{"objective": "epsilon", "optimizer": "adamw", "max_steps": 10300}
Rows from block 2, named by matrix and row number. Rows with one number belong to one neuron. Each number is 500 + 40 x the weight over its row's rms, rounded and kept within 0 to 999. All counts start at 0. Numbers have three digits each. After the name is the row's rms in percent of the matrix's.
# fc1: MLP up (model.blocks.2.mlp.fc1.weight, 1152x192), inputs 0-191
# fc2: MLP down (model.blocks.2.mlp.fc2.weight, 192x1152, transposed), outputs 0-191
fc1.1099 118:524506509545484507489518425504499554518559508492519537478465463479446535451482510541512464454476495466513505471492452525548479497545525433531532508519524494435471498534459511485510478533555504534574458524609508468500482497518513451584498546521441508500464459518450500436549507423488495496471533471477509529466517550428567557579471470499547534483449482480534558498490546522579509470532531451513495482480526565485471450412439482526502470491486558561415496468508514575553494512458501541505547520526456437527542504516497599486464495573507488541338560470514431552505415539461496467
fc1.1100 102:439579529512480440541451477515487515529504462528466506517534475511433496502495459452536486585475523488553482513515537466477539527532495482529470508447513458459508534454466505515516473492510475503480541449601430560409497545486580473554501521494519515522476510525553531486520546494505475602453519564502538417537500503466507530656400539430501517523413439496495487469522531486488537555516477428559514467518436518530535539484514509567462564552472508575536595485522511507492510437424590518484508475536496482549492488500501510528529542498520497488526497489426489446453451477537496520
fc1.1101 097:496520442595453470476491429475505600570511519441506570443561477487510481418421527476438446488428496493460461491479564455476510534513523469524540509494497455506515505509494521536551468497583463421513502477518427492490459511517494519546534508489500510425478479521518512524507484480440484402475411554495501523514504500521520552462492510488554506473512515473525499492524495517540570488530426463487527553511473506556568543497520499476466524522473593529573529525543465566429445427475535464515465509521576420453471576519491472471537439520533569488414519570506479503489560443507508518
fc1.1102 082:413464485506497517494537517533440471473516555469484499501541522446499572531484548487498449544494539540502506494458427543526471462452558472493544543427556479533533505499479600446484487533575490555454595478459565580451509453488529457506391516523493483499488496440535484466491496562481523513487478554566507457537506510527500547492517457449526511434489519513491489472458528418446493475556430503552477563460451517497400500471475576449512423533472498579493546477447492521504547521484583516545433442510526482544520502487440394517535484516504503507496464468483464495474559480487546542
fc1.1103 106:519496479486558562473497544467492535522529522364528503453515504502476517545532490496498529494442528560606484465490466499443478512528545428511530440473484530434599521471504520495549457559510430509592453553516453493555500555468522529507512463558502499458495513516534542507454486455562454495487483510491463432513523540490521435492462536535510503546394489483517553512514485518469599374508456491522442559465511462504494531529511532481489502543463603502540583497480500513574486437490535434469533528508525563562447450528531510537513478527482533512509486484538515537559486535525539545
fc1.1104 104:494467461445514440514486436493540502499478499530481508439483495493540484533510556502435405478480534516512456506485562468626520466518491476460561468533498509514502538442550411451544536544550551500544482517603487532529458489481458486464494493593457412471536534565471533479520438507463506496497422577486521500562433483535522531518527495483509531535450504549550494491498499400473540509541482482516488528545490503503491525490491517520478504397471543524565521510540494498599578502469548524448456531426428501546541428523498505549486457529470559531545485499560433472530509461471507459
fc1.1105 124:507554473480511464420530537466515503562465468460498523528516482508479495465451469450528509538480507540606506497511458441518543483523546533515520533415548484510619485531530524436546459489507493472457498480506498566506432558378525468501498540528468488588498536533505497518503536506498492518398490522560470493601438513475448513437547533432490490463540441429484502516442416502536466528489497465496517481536536498471551487561455488476508539546489493542488531510514490428468485501513497531523540514474603483526496491471523493460497464547536528503541498411413549577516442577479478443
fc1.1106 117:521464542606415551509476446457492542453564498445615491513515499522525517579491485530464512458494525496472536544485507524494459423472529436489510512566555474480525507429437471516572534464520539535573493511492508491537562526539503526565482467519506444486497493481434463496538489514475501444423546513493474534509441447510544472541483489537491524583469456500541545507493503523509537486599507528527488543408406482536484520528537533537530481541520581469476500454486434527514522407435569505483508499538467505542493493563532533506538493553484509464417517472544465479498436467490527585
fc1.1107 090:517499439482516451475454482459513458542530416491467565391482532449515503500522495475497456501449499421519482542497440523539535575462517527475543508466516441490609553455558537409512390470507479463515495530502436527496542481506484457475480527502527509476444446551499463519497511493532523463461501470468517473452552492472497565446461473510501485503453507506536506470517417499436552459564502498591501535507489534557482522543506514487406509556488453529555509460556562559561393496541486577533514501475515522530472424519528499473472456484525542522523459549423509512551474497489500419
fc1.1108 117:478526472500469442543474556491454523531453451453511531459450541519455519452552610475452458465469505472542540457502488412483488549451544461568515455547524396518496467506493463560560517478514499480446522531537478511516515498524524563463428479562416465546521516502464450514481561495465553468419465512440483477468457549515485519550492519583469447519461517520571498502540534531522548507491474479555474510506544501526512481475528491528422544468506508477537505518527540479536541398448543484529482465494471466538535501595514493509529477563521561505615493454449524475544604500513459530
fc1.1109 106:449451525481475431562550514527550533508469517525459549454474449460505523510528455489513517492473538551483525454527504504581567453552482483528472493503514508472502449453474533330528551477509513484495485468525544485456537477540500447565582578521487521479444499507519538518539537521520487558475556501495484571491436544525434487490567479458530502512446557506447474450524484498424482516465449394477506588572538505586491484564472497440532507403499513488455489545472484515517488529499486487516502463496447408518457506560499489487504510491524489474557487481496404503466442479441448484
fc1.1110 091:499510503464465525535481511468539523474559456489539522484531473519535453476520497496493515469519545494464481452511506546494472600580460469475499446456461587458558501519507545476439575518459571504514495474472483507478490526477500479502493481546444510452488487546565489535476530478519534497483547457434416523502531492419481461541555534421541508428492587447539549490565481559515443476491527496501466540456508553447527502505536535517469538589523536540502531512504463455416586475472509532530382449541403390560539500544455487470503487516563522552505492489410516542485477498504481497
fc1.1111 110:476523497499493518507491503503510488486605504474476550491477561479531505492566494481549423553478510562586445503495571453535508460543511489543490395525510490549531485464534496568523505470473467544552457479518479512477439628452477508503539547517504463484485492516507459516411487428522449505454436483488485508557587481462470487538452538468602527477450484464504564472473515477481567487534517480617447512489554466559480553497503492520462474523473650537528562474552488468506498476521556414484498498471507465493526468594537492496481450510485500461518472504502481490537464476481507540
fc1.1112 106:509518522521523477530551474483482484487550431507416514518538491463432487510537493451463484502429518519565536470435456521583605567498512497496596469523584484527518469532504499468507474530498472541505531481521464475505507528451532439542560521506412476485528430502603490481452511496507524460434521453496486433512413565461503537513489463532552484494521529491508529511440468442630493510561499441514495471472465522575509482511436530495516547517440487561497539530541477452528496472482544446507555491466545532465508550502538592432467463507433530545408483501453503496499502449505510463
fc1.1113 090:506470424507486530492474464472488564500442525471485516476515483525435532488532524408482534423526501446508532470509498554550454496456429536573494573514603441528436570506532569510493526470515496467441464532517538523611546535457450493466525491540525485488585501512440480516442499590475537439501487495498520499510492480528502487429496514557555554417469515515517534483466498473513462511473469528489437615471410593514466539533475501502522522535567498437500471429557541443488519512499488519518511487498507541452457516443526491529537556423474550460523494548497479484486566517516461527
fc1.1114 091:479552526552555561480567476463474575501543497495545487541524553527517530491535454523475487538494553513508409489491494436478514538542561461476570457493521420480456497436515501497480433479484515512502502530490490521529489555428454464509511496463419488475491510496500481447509497455473420472466525405459573484454572498551545418551496463521506418496473516532475521532497545447456476496527538498496471543479579463453483470552463524496429439571527594498453539583546484476409550500516471425540476534552475498536478576503495491479540472464518487472526517521541505549499455517508489613
fc1.1115 086:497484495463538566514451510486472503560546561516466526515491504442517495487469443526510521462478490560448502479497496564486486461591471464466469492503621470460472452539568503477490525425546488425539556455384494556497499538500552484477539455480495545529544525433493521477478503474523473533477491503443557447570538499463488462520463508473495513467473512566498508438575511498471490558455437488533465538467494487532498579522442423498484433444468503513508531533458542471427466454506467456527525520544548490492493408489470445435534540442483483457511462522444549544412600480492510552
fc1.1116 130:465576491525489609508499451499458556481414514462519528464535549529529430491528474546444518511484460446552593544477550459561512495494489496524521471503504450478515506520523531500481500522503554538499491500505469537594466494485449425501517494601483511490502541520488491525479555399556525458463448511524456499590469509482503502492499486441530443499427495508512478539447450503534533465474472484528533509543498546423479440477498460463488475488463531508528522543534551481521484449467508457527499525598583505550472425503555547455647451515508496501525542503509558519515529488440427570
fc1.1117 091:560500472470514529468528473543482484533549519514515561533456552554505528546541565571517439518510562519498518499507522527552472509531450486490450459443547523505531523466527461486486508513542470486459453497489533500522409525517534577551556522476524561432495499486548506469450473525547523523447461520532551570519527537512525455502483436441418504516533563482431476464487459566494508456503506510532471504558491420437466513598540477519500542538558510456536472577486426528463530511515519514453525499440506386558479456459546460477505486538504536558486542439501502576550472609474576478
fc1.1118 087:521563423554534488541450596532518505565536482417561451454462549504487471477540504568575516457458480595442426504514540475511474521488475536495513523539546463539512477523511469533517569540517432484500510544429472532541496545481507476567444536525524485529510493549508475448536567467538452516568563521458473478560479503443435497524522450473479516485507496533482469495515485494607555506502666487496510538534490496419489508507551460512488525473551461483465517467514523426500569450486482510445552501503446548475500477503517511520461552421506571500548486498543485514509540494509455481
fc1.1119 098:551518565491504502486465528576519577500533508467608555429531514496533548513527489518470531536443480524479524527457504421538473528409524464540519463498509429568550524492574495537469467530519533520433466408480504493532465455543544581422504534537554510489480491513454463513512474469566423525503520495520532504524497502569481523463417493480547530502433494460534462444478499422504548528610580487529492543467480491482562564509543527522482532380519446522491501602528526476542485478489556515450464521473484465457487490492500442500521482517495464534517483502468450517536531521497490572
fc1.1120 163:500484485500443514465550489501509440441507469424469510464506485514511536507498575394542503521469579481502504525564509484511530532501493478530532519538475436473504492333482476478539511494566506482470457510497481472495523468533515504481521515684507500497475494551459467550534495522473430500495475516469523437519462443533513537578476523492509513477495459523512472479486524426525529499559508503504556447526472473494515501472539519497446515563434481552578529479511511514538448457453495444535500490516548473520513509488524564471510526624494511522658522491550484479500519476434482523
fc1.1121 091:455494500506529525457607448470513482473473512568468455494472572541530480524472476563527501514461479544521516530548474477493514499489494473532397471574533502514515526507577551429552462503534520524462490432471499519495561581486483530508522500493466446461491582517507513452534477540547590555522430472618513463521536503451501463485473495484527536545488482484520513572537490416529496504499489554493498449471497457515532588503447557482508504483483475500499593499455585544485526548546481507482507547593497521425532541527491488442560573527545518431480496505530443518534403540488530467
fc1.1122 096:511563417477574490535491492555564494527525500471498479495454603521482450443488491609439500481520463482501463516516463505501532547484489550467544494454557448526577509493527510515460462514509538513505504443416472467500530501555378430508482485552529471423511548495501516506455446468449537563485440515503478473468533447499549551513482484452508508489453542463513480515505499444483499487478579517541518510444552531530533454549473524471548579577601485517512491548482499491455535451440427449522487481490529475480518490520556479487482459482523496465498449524446487476468428528616579467
fc1.1123 096:512555482528517521518567525478527611530525536459470534500523550471475514476534488541562475542480490495451516505527438482493492519473566578516411446530485417482498506476514440534520524519491475490486481491491515564582525529515506522501521502481447587513491597516532514495520523418495482458483432442439449518502523450498469502489482488496538461552499547470505478438532522549458478441540550492506466511539534476498407414504517451560526438533538472563501553560513409486374466520494508515498495492416506493454458498517561501453517546496509462492423442587495532541590519523521529507
fc1.1124 105:529485518489491496452456483523509508588504523517560573435542554431498513511485496461506488468446471535490560524460472511566503497491437489513464499503531537503518489479481472489455463551489510569485453511456500578502446597515477415488478552564549522523532411466563456490467570482575520539462525482459414533539470488511531480580490528459444541486565585474496559535471514524513496484467541510521517517546519489450500518552571503497516537488586490482528564521472497437529529438453508494479600461553473560478534435480532522488430542537422459468498490460474417547452540531514464476
fc1.1125 116:453578594479542505520503529483484517456497517503543525497497472475530556505556450459458507499389553507444531460448503441554560509492538489469530507520483453522453515504499442499559432543514492525619563504550549559527541497532530529464461567539456472597515418494555437445517493504517545474429427501477469470569494515519516538490470442507504450496536518485514530459477503516477517439578507563523484509512538532502415494493541538582513511487473553509504467540550527458553473431509559438551570464549475461511487500543522530492557456528443466505518495512533540564563480506468474497
fc1.1126 083:492512473488446534472497550456545543544509541475555442519442473445445501560516545447541497434457550532534517509401428469516486518587503494462446485492448440527508455488543514518454552470466495582570570532418460495453455523479498530551587508557491544519528455491437500564471566461476467574409539484428555530479521475452530491473549527471477589507456509486450498475440523487482535511503549491494480505487517467441504546428485505552445518487504521503518472481458523456490480485530548552486507525606529479433504483479524519478503464526409465505532507453498506522506496507471469402
fc1.1127 094:405472482468434475452523499534502459495461478491485506531472501510494422466463456417457494478416510496486508492550513507596620447567445494484513461505499461510511525495535486526543512523501539540504525444523433474503452540544507517520475512466510534521457519502536420514530492496477513511527553573449522461481491480462462453447479475508473586483399452536506434527579425491465527539442434505505476499519475552515528475571543502472447514537516514480464521416482526503475540531561493530509491500539419511448437567478518488529498560441504503524586600532405520528532485518541532527
fc1.1128 088:509490504485525582531496534500500522494555474542487574399487489560442512496559435508459532436551473518497447430435516498493499490513437460452477465492552417566488442461519477458494526550579501554526535465520445535488532463474514545525471521546446514534564480471490496487382415513507493487502527512527471587487508468504531500502535503494491526518486517477566500469547426521395541473503432504565450498459562439539509504527489474524519539495490490457475478501508485471514592469490461508452522510543546468442440441508504468534475451466466534510421529539516595475565438454564528507
fc1.1129 084:513529539502476505548502489457442551535537507437559487539519528473461523542464516436517455553511545513510438468523522486529529440473494499479529376419565526547480554485509444489468494414518558489491583418521574432484466503511558507515513506450486549503555472567480522491456442544462483469541464451505530493496532543536494541473494446515474492577553420500527447500494519455514490376559441490468537494537477571478510439510517551520468474462485465459499531492527463462478498394441436518486501534517488487521457486453496514504473497489577550522409490531512531550513492561563527540
fc1.1130 110:443495486531519462499486441547481541515519535479506474526396495491504457436458503441478557480428579500580502531572428490546552477434547566510485477424504498492484550507554499508584451510475510484472562521582496438483426559523477521518534479487560543498487488476471582516464493517469490462508465469490523474511573572511507543465531488483514507476511541531529441526557471490460542489416568501487519475459479450520525500529488494489417501486475537471590589529532466464455539481480491458476500534528571544492517487594478439551526544566537553565504548470504470447501531553517453549
fc1.1131 091:561556429509494512523481446441437597509548500514586510554460452500487470469523504465476468497485557488491410496630505562424496489504494491489473524512507524516459428427525478481539460459524478534494504552584475502512444601505517468469502514531510504528523532485464516539507534486486488460489459547492432494522519522503474547521452441506539547526414460433498526523472602517522560479508416486485470466453516493493449602502539533494462436515436554519511565547456509508482418508495491511462465431496538502467518471589548547511562560537455495505520505533476508455534504534494462514
fc1.1132 088:503561444536561545490560499491498536466437510460477530453520510607506495572504488506488499505540454496543465485540477532481441457533553513458507514492508517501547535478491482486536468410544481544434493551508526494578449512582485537468563512488499500502528514516478489447549508428496467520456515509545452505496466527550546505483620514470536451535461472468568532503469489493525583556476425449515503482493449519477568543583491500506555531462501451499475524498557543554514516557489529508484475477539510522482518536585555475565563524455462550571496407491465523464552411492507422582
fc1.1133 095:470511440425582511475514488558553450543453490399522508503426526607474545458463458443621488527473523558509476486502547545477556514458480548548460512444501516514504519477530523516551516446598525521497477498539489465478485494571481454513488541517574532563462498526477451548485460465533451437478444526545497478565519523527497510471506475461533452437590567531561465499547474531484538536439523527574487520489541452524490535529536549559503519478542471531501511543530532501537477517499485435497511520418541456468484476541516472528448534412440517488515508474491509491528488537514414559
fc1.1134 102:495493449476540457434493419470463493448507440488537498451519543503471547489541532534499495534481512579517490470503534523555521485505491470473454499522532476524546494525601479538439498485425428537510505453512471500562457440529464446589544542503521514529519556602495472509436488514502421519486478512465514545516528554520440494471583493486543560509467465486502518541509491456448513483501506467550512552441459436518523444505503500480564414405468549521421461539515484496505530531504555566519491561498479506498504481474539539515623523439510535547521423539432467467480478470582481567
fc2.1099 142:496538497495526457585487538446556498494494569460529484529465496421594483471537500472512534588467471527488487490475474492609449490485522542502504485512409527546486538562471480450500519490390438491496510471479514484487540499592512485454500547483560533514507467488518525536470567514499488509520506511546498541544499555534544526457562516564485490472557472417467479566535406479484473496512501490550611441454486480497469445554521535517530444502493470504553502512497540490481517495505472500538422455549524460499526528469525437463486445523513475539389455448535387462529491483554466520
fc2.1100 091:485470471546491485527550526565517481495459474434512477486545499481476508540486389476485553512531529596467546488461579480556427522470484519481506473536419453459537428532521485465559533481456501552517494440490476517475466546487444535580488477469483405514544509530448531513461473501488510486557430498495562499536462548518520514520494492556466498524587546546510454502551493452558499389541524477518469529467415510462496448570552467429480492539508436461502492476531463435480432408547550529542489484534533473503549543586505536487467467547512470558452507437527517491494476508520458486
fc2.1101 081:492559519536495495589431530506483507466526491565491457425527464516541519446439520446566514460506477462546475556548497468536454462536487516488463435484396584550428535458509469461502506468499496506551532442536517452467517440551463419610516493481542394499484492499439409513497559446487531451501513533482547421528417450474498485488492527485462496480489487500541427500524492469553495465453485537465556498468504489456461445491486493531488468587505475507472529483548520480489505429494562527536476478531485454475525445471476498518552463489470514507458549479526411463466552406493501523
fc2.1102 067:530493544476509439513510526493611492528510448454483540545491489554546505503525475543473535519570499539538587519520534521512491595553490471444484492487559454516492534438491458572474487506375405501492472469500536515555436498458536495411461489512505504520445537562465560584503560505448547482506430498487498532531434490461514438519478486509438500517492557540450488504512543534491462454494500500510544474486459526527504489476519503493527507556521465570498537449574452514474520509399453439449471537476515474494520518418500535431539491470581511515509581556558569533475522513525464467
fc2.1103 087:469490448543405509537549510518504494507459567456466504481524442516597543481515579524518491538519547437546454446471478493482461534498531526473571558518483505491476508481525471560481502493506455439466418506532463557502504461557513547533546490506485473524490490412530501484546564450539530546625479525518489432450434451530460478527453488511483494515433490528538547507496558497454521503544518539484367550465440497545458472468473439487509500497428529480471518480530571472553482513469515449417531475474445488505481548565508580518482536462469472488565521477477541500541553551522496435
fc2.1104 110:427517514540561482607519451516555461509492511472523484531498521523400543495491538505514494428464466525508500503530494510593473465490478491479525562570483567509444484492476505501533452488487534488481486541480510541487467494471530402521480425513467525462521511542507434522526516488530550569475507441467525478572577509568489468547532482526508479509561483407514490489407611516463468543508543500521468462494512483527463457407490539559550493449536487479498559495541447494564549481475492532484418528433564432555494550485500459498494484566475472408537500509453476475535477477512590521
fc2.1105 137:512538566534540483437546469445471529421493512456550491464517489519540508580460495437497484544525520557467434557488485516525403524499516467542503464565532417514489460577471506460451494463476499553506437486494493511498532484542448495494518522514517492492490492440433523458435471519453496566538511470519533448516521586497444493438487520570453418516398569501498520494531540529532477525545494505472449499454601488509506542430539476549475548476512494560508498504492484471502448522506478475516443479433433498538606494502503590471533505515485535409472515503388536477506464516529546488
fc2.1106 156:503494402390433507473503468504532501482498447524468547485526506443545492514509456535497517507552506526394475494511463467479516439505505486425555452523411555575493526537410517539536571518459427486464579506524506480475484507574495546503521513518582530470472563499525484456485535529488498433487435529507502555507503418446450542508530490532490528505571466411488509478543518509458506525533491474543550515502490559471549518534481531476529484505423544519507482520451556551453499508469467485464449534520526430528456509389522486505513469506517484533444492482619423482503442540484490525
fc2.1107 072:577514531548521514483482550473451575499497530511451457458544416562567484497511508434499520493555497468512474551503578508524439499547507453474491489470508522470480480514545468530477480466473446407512536532532494503488467483517553550485552533473390476528568493404485484479444481490477471390470518515486567473549500484485513519504522490523521595450580479528572543445558519469534505442558487533469483486509489461507443497505503483499592459586524468511459493501519526513523559450515457497515520534458556420518590473530448488478452482603506462492469475527510540514447494510550451436
fc2.1108 128:468544519511461492521484436455504579505555491478494489440464497474432523553503403553514531471462440520446574531551482540560470477501467569514470485511529519524456482527525525488520514494444455474529500459515535532547500532462496433493491531441464571492441484603446462534533490505523506490486512448475537498499471610454420555494557470474488549523501462459518524525401515530511570484476507506456379561514470528500535503559505545545546517446488448503472448476480450478551508498469545465464460587491559477509530566519549520447493555525477476481573573482423481461549508514462514499
fc2.1109 115:489554518457450472613498535489534492475495419533519527488515480472513522443538532501444502456532514551531539533460501502519549509490527514552405486503571605509455458467484475431518514452531499577454584452477491498506529526574548514460500478468582463526491492471477532553580491548527558479500520477506472513489532516561438515427506526545520462520503534476482535486496428523454453524535516443427492560503520541518564533509470506551426448557442518553559477490495509559386497477453449469540454460459490532499486576431513517550501467474482530586493492527514540484572481530491466499
fc2.1110 074:529480456471510530399503503452481541512461513481485513550428479524537521531507523513487498511536455537483446487552559608492488537478487519485498528396504482566464489564443467467494526529492597584496495509484529493563603499446551468545456426523551515508550487516469465497514533465522477501477472541508531528441533465541478523473378442457535464486502495470480485487506526512474520551465495432491493457542550458461534493533497448513464517526507522490508502474392464490417479476470516434488478415485463457480481617482457549499514466446495455587520519503540497502491459464590457537
fc2.1111 125:510529485572522448491491491542476458548538473460550416434449494481528527437536460567512395502503504472502550526475463536498428501500534543459517508514442487509449597523533518488491586501467520455468505579499495530576502492536514492532524436463507436529510491458531501449495578413532539515543506541533497502502455499451552452493512482528499487488558437504526557493433553464485507520530480515450457480499405433458508450492499517534528522538514529455511478508511514462507562478562457510466477550423594477556489525571513584440483499430496495569524599478531524480499470467463568504
fc2.1112 108:443502430534467491476502528484486544451524499520528532512490484576581480507454535568495481482506497600530493508488485535465455469509510540431460529450567530463537531569436461549486452517472500523549481509493492506508502444419486514522482489487460471505539516490476509508476503523517497577578436507527446508454565514494545513592468535475487556505561532531553513488545572520489496506495518440540460500513559439479511490574531465529509576581566508463510506471486446499628480475509474516492497497496441482502525566518509583468504525471486414493558535504368569546503403525526526495
fc2.1113 081:480408475524524474446468493518459542521478522491448481496493499516583476486467448486462508596487532520543479475496509491541499520538533523449538555446475565467508467482515496522467534490462523515513521511501566530434497563538401455545463536433511461495448492434543535509452441589521470511502437513518431525541445501455498465506432526434489476500477540519489487532497570497467525486522522439510570494508512552571471465459527429450485486551476503505484470434547471503599492482521565472530486521494504586506502420486435446458445407501440494490571517531556436448405509475460523498
fc2.1114 085:522472566579490473514546469479504468430500490509499483501465442536492542560562573486515572538433525531484445457466463525465485519486438573469459525522543500430521445452425535550442458497543487478459423475452437458466455492485510478493475470458506488477517528508504437461513528500504515568544493520503522551441506495540404435488473531471509476510527520446518495497453496525473460572504488458437555542502531493524479565503498504483488477443455479538486468457483527522435453456471530507460426494438459496492512577510502515481540475522528576441567527542407578585509378531541517520
fc2.1115 083:498449455512472545439531491485527432504513450540482517542528513459514485555521499509481548470545529487547502505456480485486582501470529490478476447504524515474501524541459507529530531515489531529531543492469541498517539552550500573515468493434467545504469464600539498485538498516507530512614553505483459536504511471418426501576469529467460561514466466491425541539456535550523568506498543489468585480505556480553519568469500488501488496442448468553526499523520492495399497508506461511541475500548398460458482567525505531470444457447591434542567597496584556518495521509415455472
fc2.1116 124:477540517555540525515506543538530502474486439510531547490532523528506519484550507480534484455569501515488485516585468553529489456505478527554450485471517421464389563517501490580453510488527470500546501505516471507670472478495535577490511564518440503428508495480569500500584503509414503513490531474483549524558551472469512508458492545550484569501456461530501456466433411472557561518455507501490482482522489553518540465478501515508529445465491468471518511569475550548517499492512522458480501503533573485511483517507514617567495499464529447590416483499421471485461493505489556496
fc2.1117 073:528448443505426502511505527516561503565576450523525523495522444493573476463492516482492481482586511487472464556459535486464409500513522512468518483515446445483507499540614553539507499521589504504566526526553490498484493516503488454568487565508459506429492542435498505521497473550490458499466471510482579369512542510511549468483483514452475537531537564544458502455495429551511514512452511546394490512457433530508467523537441449429448530510532520472465553423482509475490480442541499474571524429506519470481537490501540482521494527423513495560483533504499404484487460518491453557
fc2.1118 083:555484470469496523566543534542538460531443492526518495495446519450473458499554416513462419535496540495414447520493545528514506498494493444505474465487566555509498509493458536500544576512533564520490526523469463486413513552557476519509521399543443520496520520450527546550496465552517496472517420490572479501477480528476505506513488449512504569471541540548503464471527470435491516574456492488504527472516559526537495504483508428455528589402477505463471492529514458525563530560519500532505586444555467539478524538511500522466500518445343550508456531483517475533568516499508419472
fc2.1119 087:542512491484453481547500542476455467532494429487522499556566504526515507546590501461519520570475477495509543439436572515525533440508480504372494482535460519492560502449528502465509448533433471446508449512510421457470497503481444416517486526504447509431513528505564447436480495507486497524588616467477492448520470545526536447540469496475448418477510460564541488519540532559533474546483530495467492481468505533480506468476497491475484464523477468504543482528482557474499535463487438561567490457576470485541516421531456484542470528446502432493465436499397436536462509462497504537
fc2.1120 192:490511518466501501481490498486519450521481483503486511477491491464402501592505445407504481564520520401479509478520521493527470521501505493515575505521563585486477526388442506487529488503380467508506530483500479465517509533594473568500510487520511530478477502524497477475536541462507485506483509516523504447497517417495434484619529488499509479515482475460466507482458533420469603528525469523529428474498493553480495524405477523462505484494360488507516495504489470476530542516581492500496542486543477498512510485437506545449499498500505497526668492486593448491505468515539482491
fc2.1121 082:494522531542457536467447411491544534393490481457504447416506485456452485472532489513525545556488523444494506555535440451470522485453512505620504502433463495539508485527520454502519484542497464494482509526504494472527505522507518479554561572532516506553382513607529489469506520444551523542438553504434505468529526462488560496473494528446509529462527462438539524512468481464575534467464488505510552567462495553453519559501452538476456445513506533515551514534485531573453500483495499430441520568495598480511462426468491403564531520530545519447484470496509470496501522501549504539
fc2.1122 086:523504477549627545494477496502511520510632507458488505482484470506557466475531501578527569477453576513430493501480500526543527511494508621496466514464494515569480476559533479569518567492439587491507468508523520570489570518515497515569480519445481468544519528491433541537500476536514489415471507441541502485446467458429557536500443522394499527491516495580504452541563515490472522525516508508439439520504446447392472516533514514488547455504469489542519534509461494513551517455482449530462512514437513586470549474492504457525514529520490514474527537514499512551439466512475525540
fc2.1123 101:525513497555451538584477523457507475485457455520538482449503568504532538530500469475519487532471590488483460564486523506562486526497465493444456468509500554493577524484520483521478483490509375517460447438511474509430491543513528496572519475521549475467562531502468505538468550495547448401474511426621524459449487513502508512461477494473491450529524547508529598532499462547463554573572476505497528475485516511496514451567544436528536518517501478516482509472527479516503538492461504501588460472476458571477555614506490500451479441509539498559547588535556516478473453570472515494
fc2.1124 101:504473508460452550472479494497526523512501505515597514482500490525491471531497568505468525480517472530505545418431585461557478454520557516472540500451489490508467463544523561578423527527510496524438519461485495463484542523468526578469493447505494485516533497511494512459468514446565500430399487515500480462456501444531499468502436456479533549533442531560530516454528513368539482474477550505448546489513488526456450541474490510505473462571467432501547451439480484578450538357515466519446565447530460496497542480502532497432531426472476513538532515503566478519564525505475454466
fc2.1125 128:503433485491482499465476484426510573468502563474455441500502517473480459491496517406515520500439504533473515494530496549491542506529474522584568471446481543542529462519506499503562453503476526508464523512477540485507475526499489436473486547450543614552493498519332459487462516502462476508458472451439537494493557494500520516488510534445519544480484445478461398519553532465500507477519479521554505586467480524510530580515437472530495455525491533475521494493468520484474459394463514468498527580532547499485505532486496491441549530587590510558559448524510477531621530496487477497
fc2.1126 084:548545431472462529543493439456548511545446469466524524501460517494533467513495475491491514524510514577500488518492501480512544503463454462483535576482540542399476520555503488531477575459519549596505534445432459476562520452462546542516522480493412576511528536533527567454547506460513480483474437532514473451500445453556530512502519528448451536526568545544503539495493572495459481554520412485503553417513501489494502631565486476483471553494514503455495506485425538514488536489520574532443548512483414535468516535508524499491487562550399458496546465513429493508497528530520509519
fc2.1127 099:490496436473502503468535435433435470497496558504530546540526525492485444523520447586527455490496497483456487461486530505556480506449502511487534472507553496549505501578462443464444521526523536555543552464472505501537487553555539586529572500497559460533455500469519538439473507493429534479465538480487537567531444438539529494522492461509516538533456547542460504524533629518509461459509459499535587511529570454504514564429476511562543483458508496517564444532495530442532475498477459481479513497484556481504473488406482494525467461531588438551426537516538477501491567388536493483
fc2.1128 065:528438480542480562538488519585460465518477525438493572509505541517505480457438488491492507508527536515547479521421600534482462530507488480510441480525568522501508437559513502478538437464436430565487450459497433519504476519507471469468514439503462462478592607451476474442550510470561443578537499464452495460520442554475519458547466485464484498534489502551512503542490512513520583451503514515484466499432507553460504402589511505480451544572508499480508573517510524535517466467524493511463463423481470472512523456529559527526533500449491548477461549568487526481493476588441530449
fc2.1129 079:571521429455449495538545490513481458468465509532538472476472488529589528529505513430546548505481492529521514458543452475445450566508461527521483503496505441524557543473434461492474455508524469494547461406486544466483490505454524532508504503569476472507479489442482500472593584517434563508531532535474546484435491426526533495482516496498538496500516372501471419497441537474465496505466528517453423472508519514534514567442475521462583498477508438512531511480570479582468581464517533565560439539532504473468501535506513496431497535475519428555515509486485481579444463464445536452
fc2.1130 115:520519481548447440500515523582532528525526565504434531522556459543599544440481536424470512440497468525482512563509480461551428489492499445490546454511371419532506483464562472454484515517470571505458582440544477521453522507563564492539523560528396483508536512516482474524464552474442496511420604531478560612480498499509499501454534514475495456508498467499467471487550496557570458429500494478451522465486480478546479524514480489543503467586553491556501504462582480493502532477505496505508456497465500470533530504537480455548457506519497554508478506515517476481434453506515523500
fc2.1131 077:485516489452474467551492543540555482431479517390419512510469463507499500421502517484487522532424545491480471513569524476447607514569466474440474465525457448513443530492462519543506475532526544550563464493498516547528450480495523495530478521490620482473471474477461484492479559519516538492606489564406473495492429486530612500473520483471494537482490469515467448524560506502461489490573517478476471525540449476526477477497473421486541487404487503456484500489480485464513402532543474544441490490574493514554472500537506525515453471495456478511506437489471571468495603517538477506
fc2.1132 074:570447459555514436457529501515508525422474489549471471447484494505487511393486477431485500528474533449458431536484462414470600566481445488544529439542489540550533482511552556505520441517489519462490528575536521505508462519566459500439466539515523518505470475536514469531523477513570493517473507525451479458483500520527451479507458473472427542481477436483587431484421515429545481429545522461610489550488510481468482499496532540454479448491468483511492577465534486459532445426465498552498521479552564483532488446523490502470572499490444537466513450501530418531558538506530514516
fc2.1133 084:452536409492454515532560412528536529510543441495452547548541536553486446463440548478483440490471482473476493417500553506492542494558459467460479527559523503468451477477474494479469472584470470496529583486535511483467516530572470519466457474455471531486516493531453494555505466561416510458496601493526482518522558449521550485573531514472514539512590463502458510519474473560531512529438495504511541433503419469506506450489498515507530507510480581510496504471440511538520507445545508516644498449544462504461530492528515494436466509513473455519485469414525471491481509571420437485
fc2.1134 102:439476505477504510564448483455519493414400485528478530480441509516502493509463534475511505555502499465438520514519385490508486472472435523499519531577499594518525530508567501467561414487506470481525512533538461524453511493621499549469521433483572521485517536487530446515637475587541554470510453508477493513511532575532523497478473500536476551468533502472513527496475532470473531472560572471469596493482481517512457517558427518501480482492470473510501541564418506530459535473458504469477504500578542503495496459442519454407547476507462561515493501508484492537564535523514437496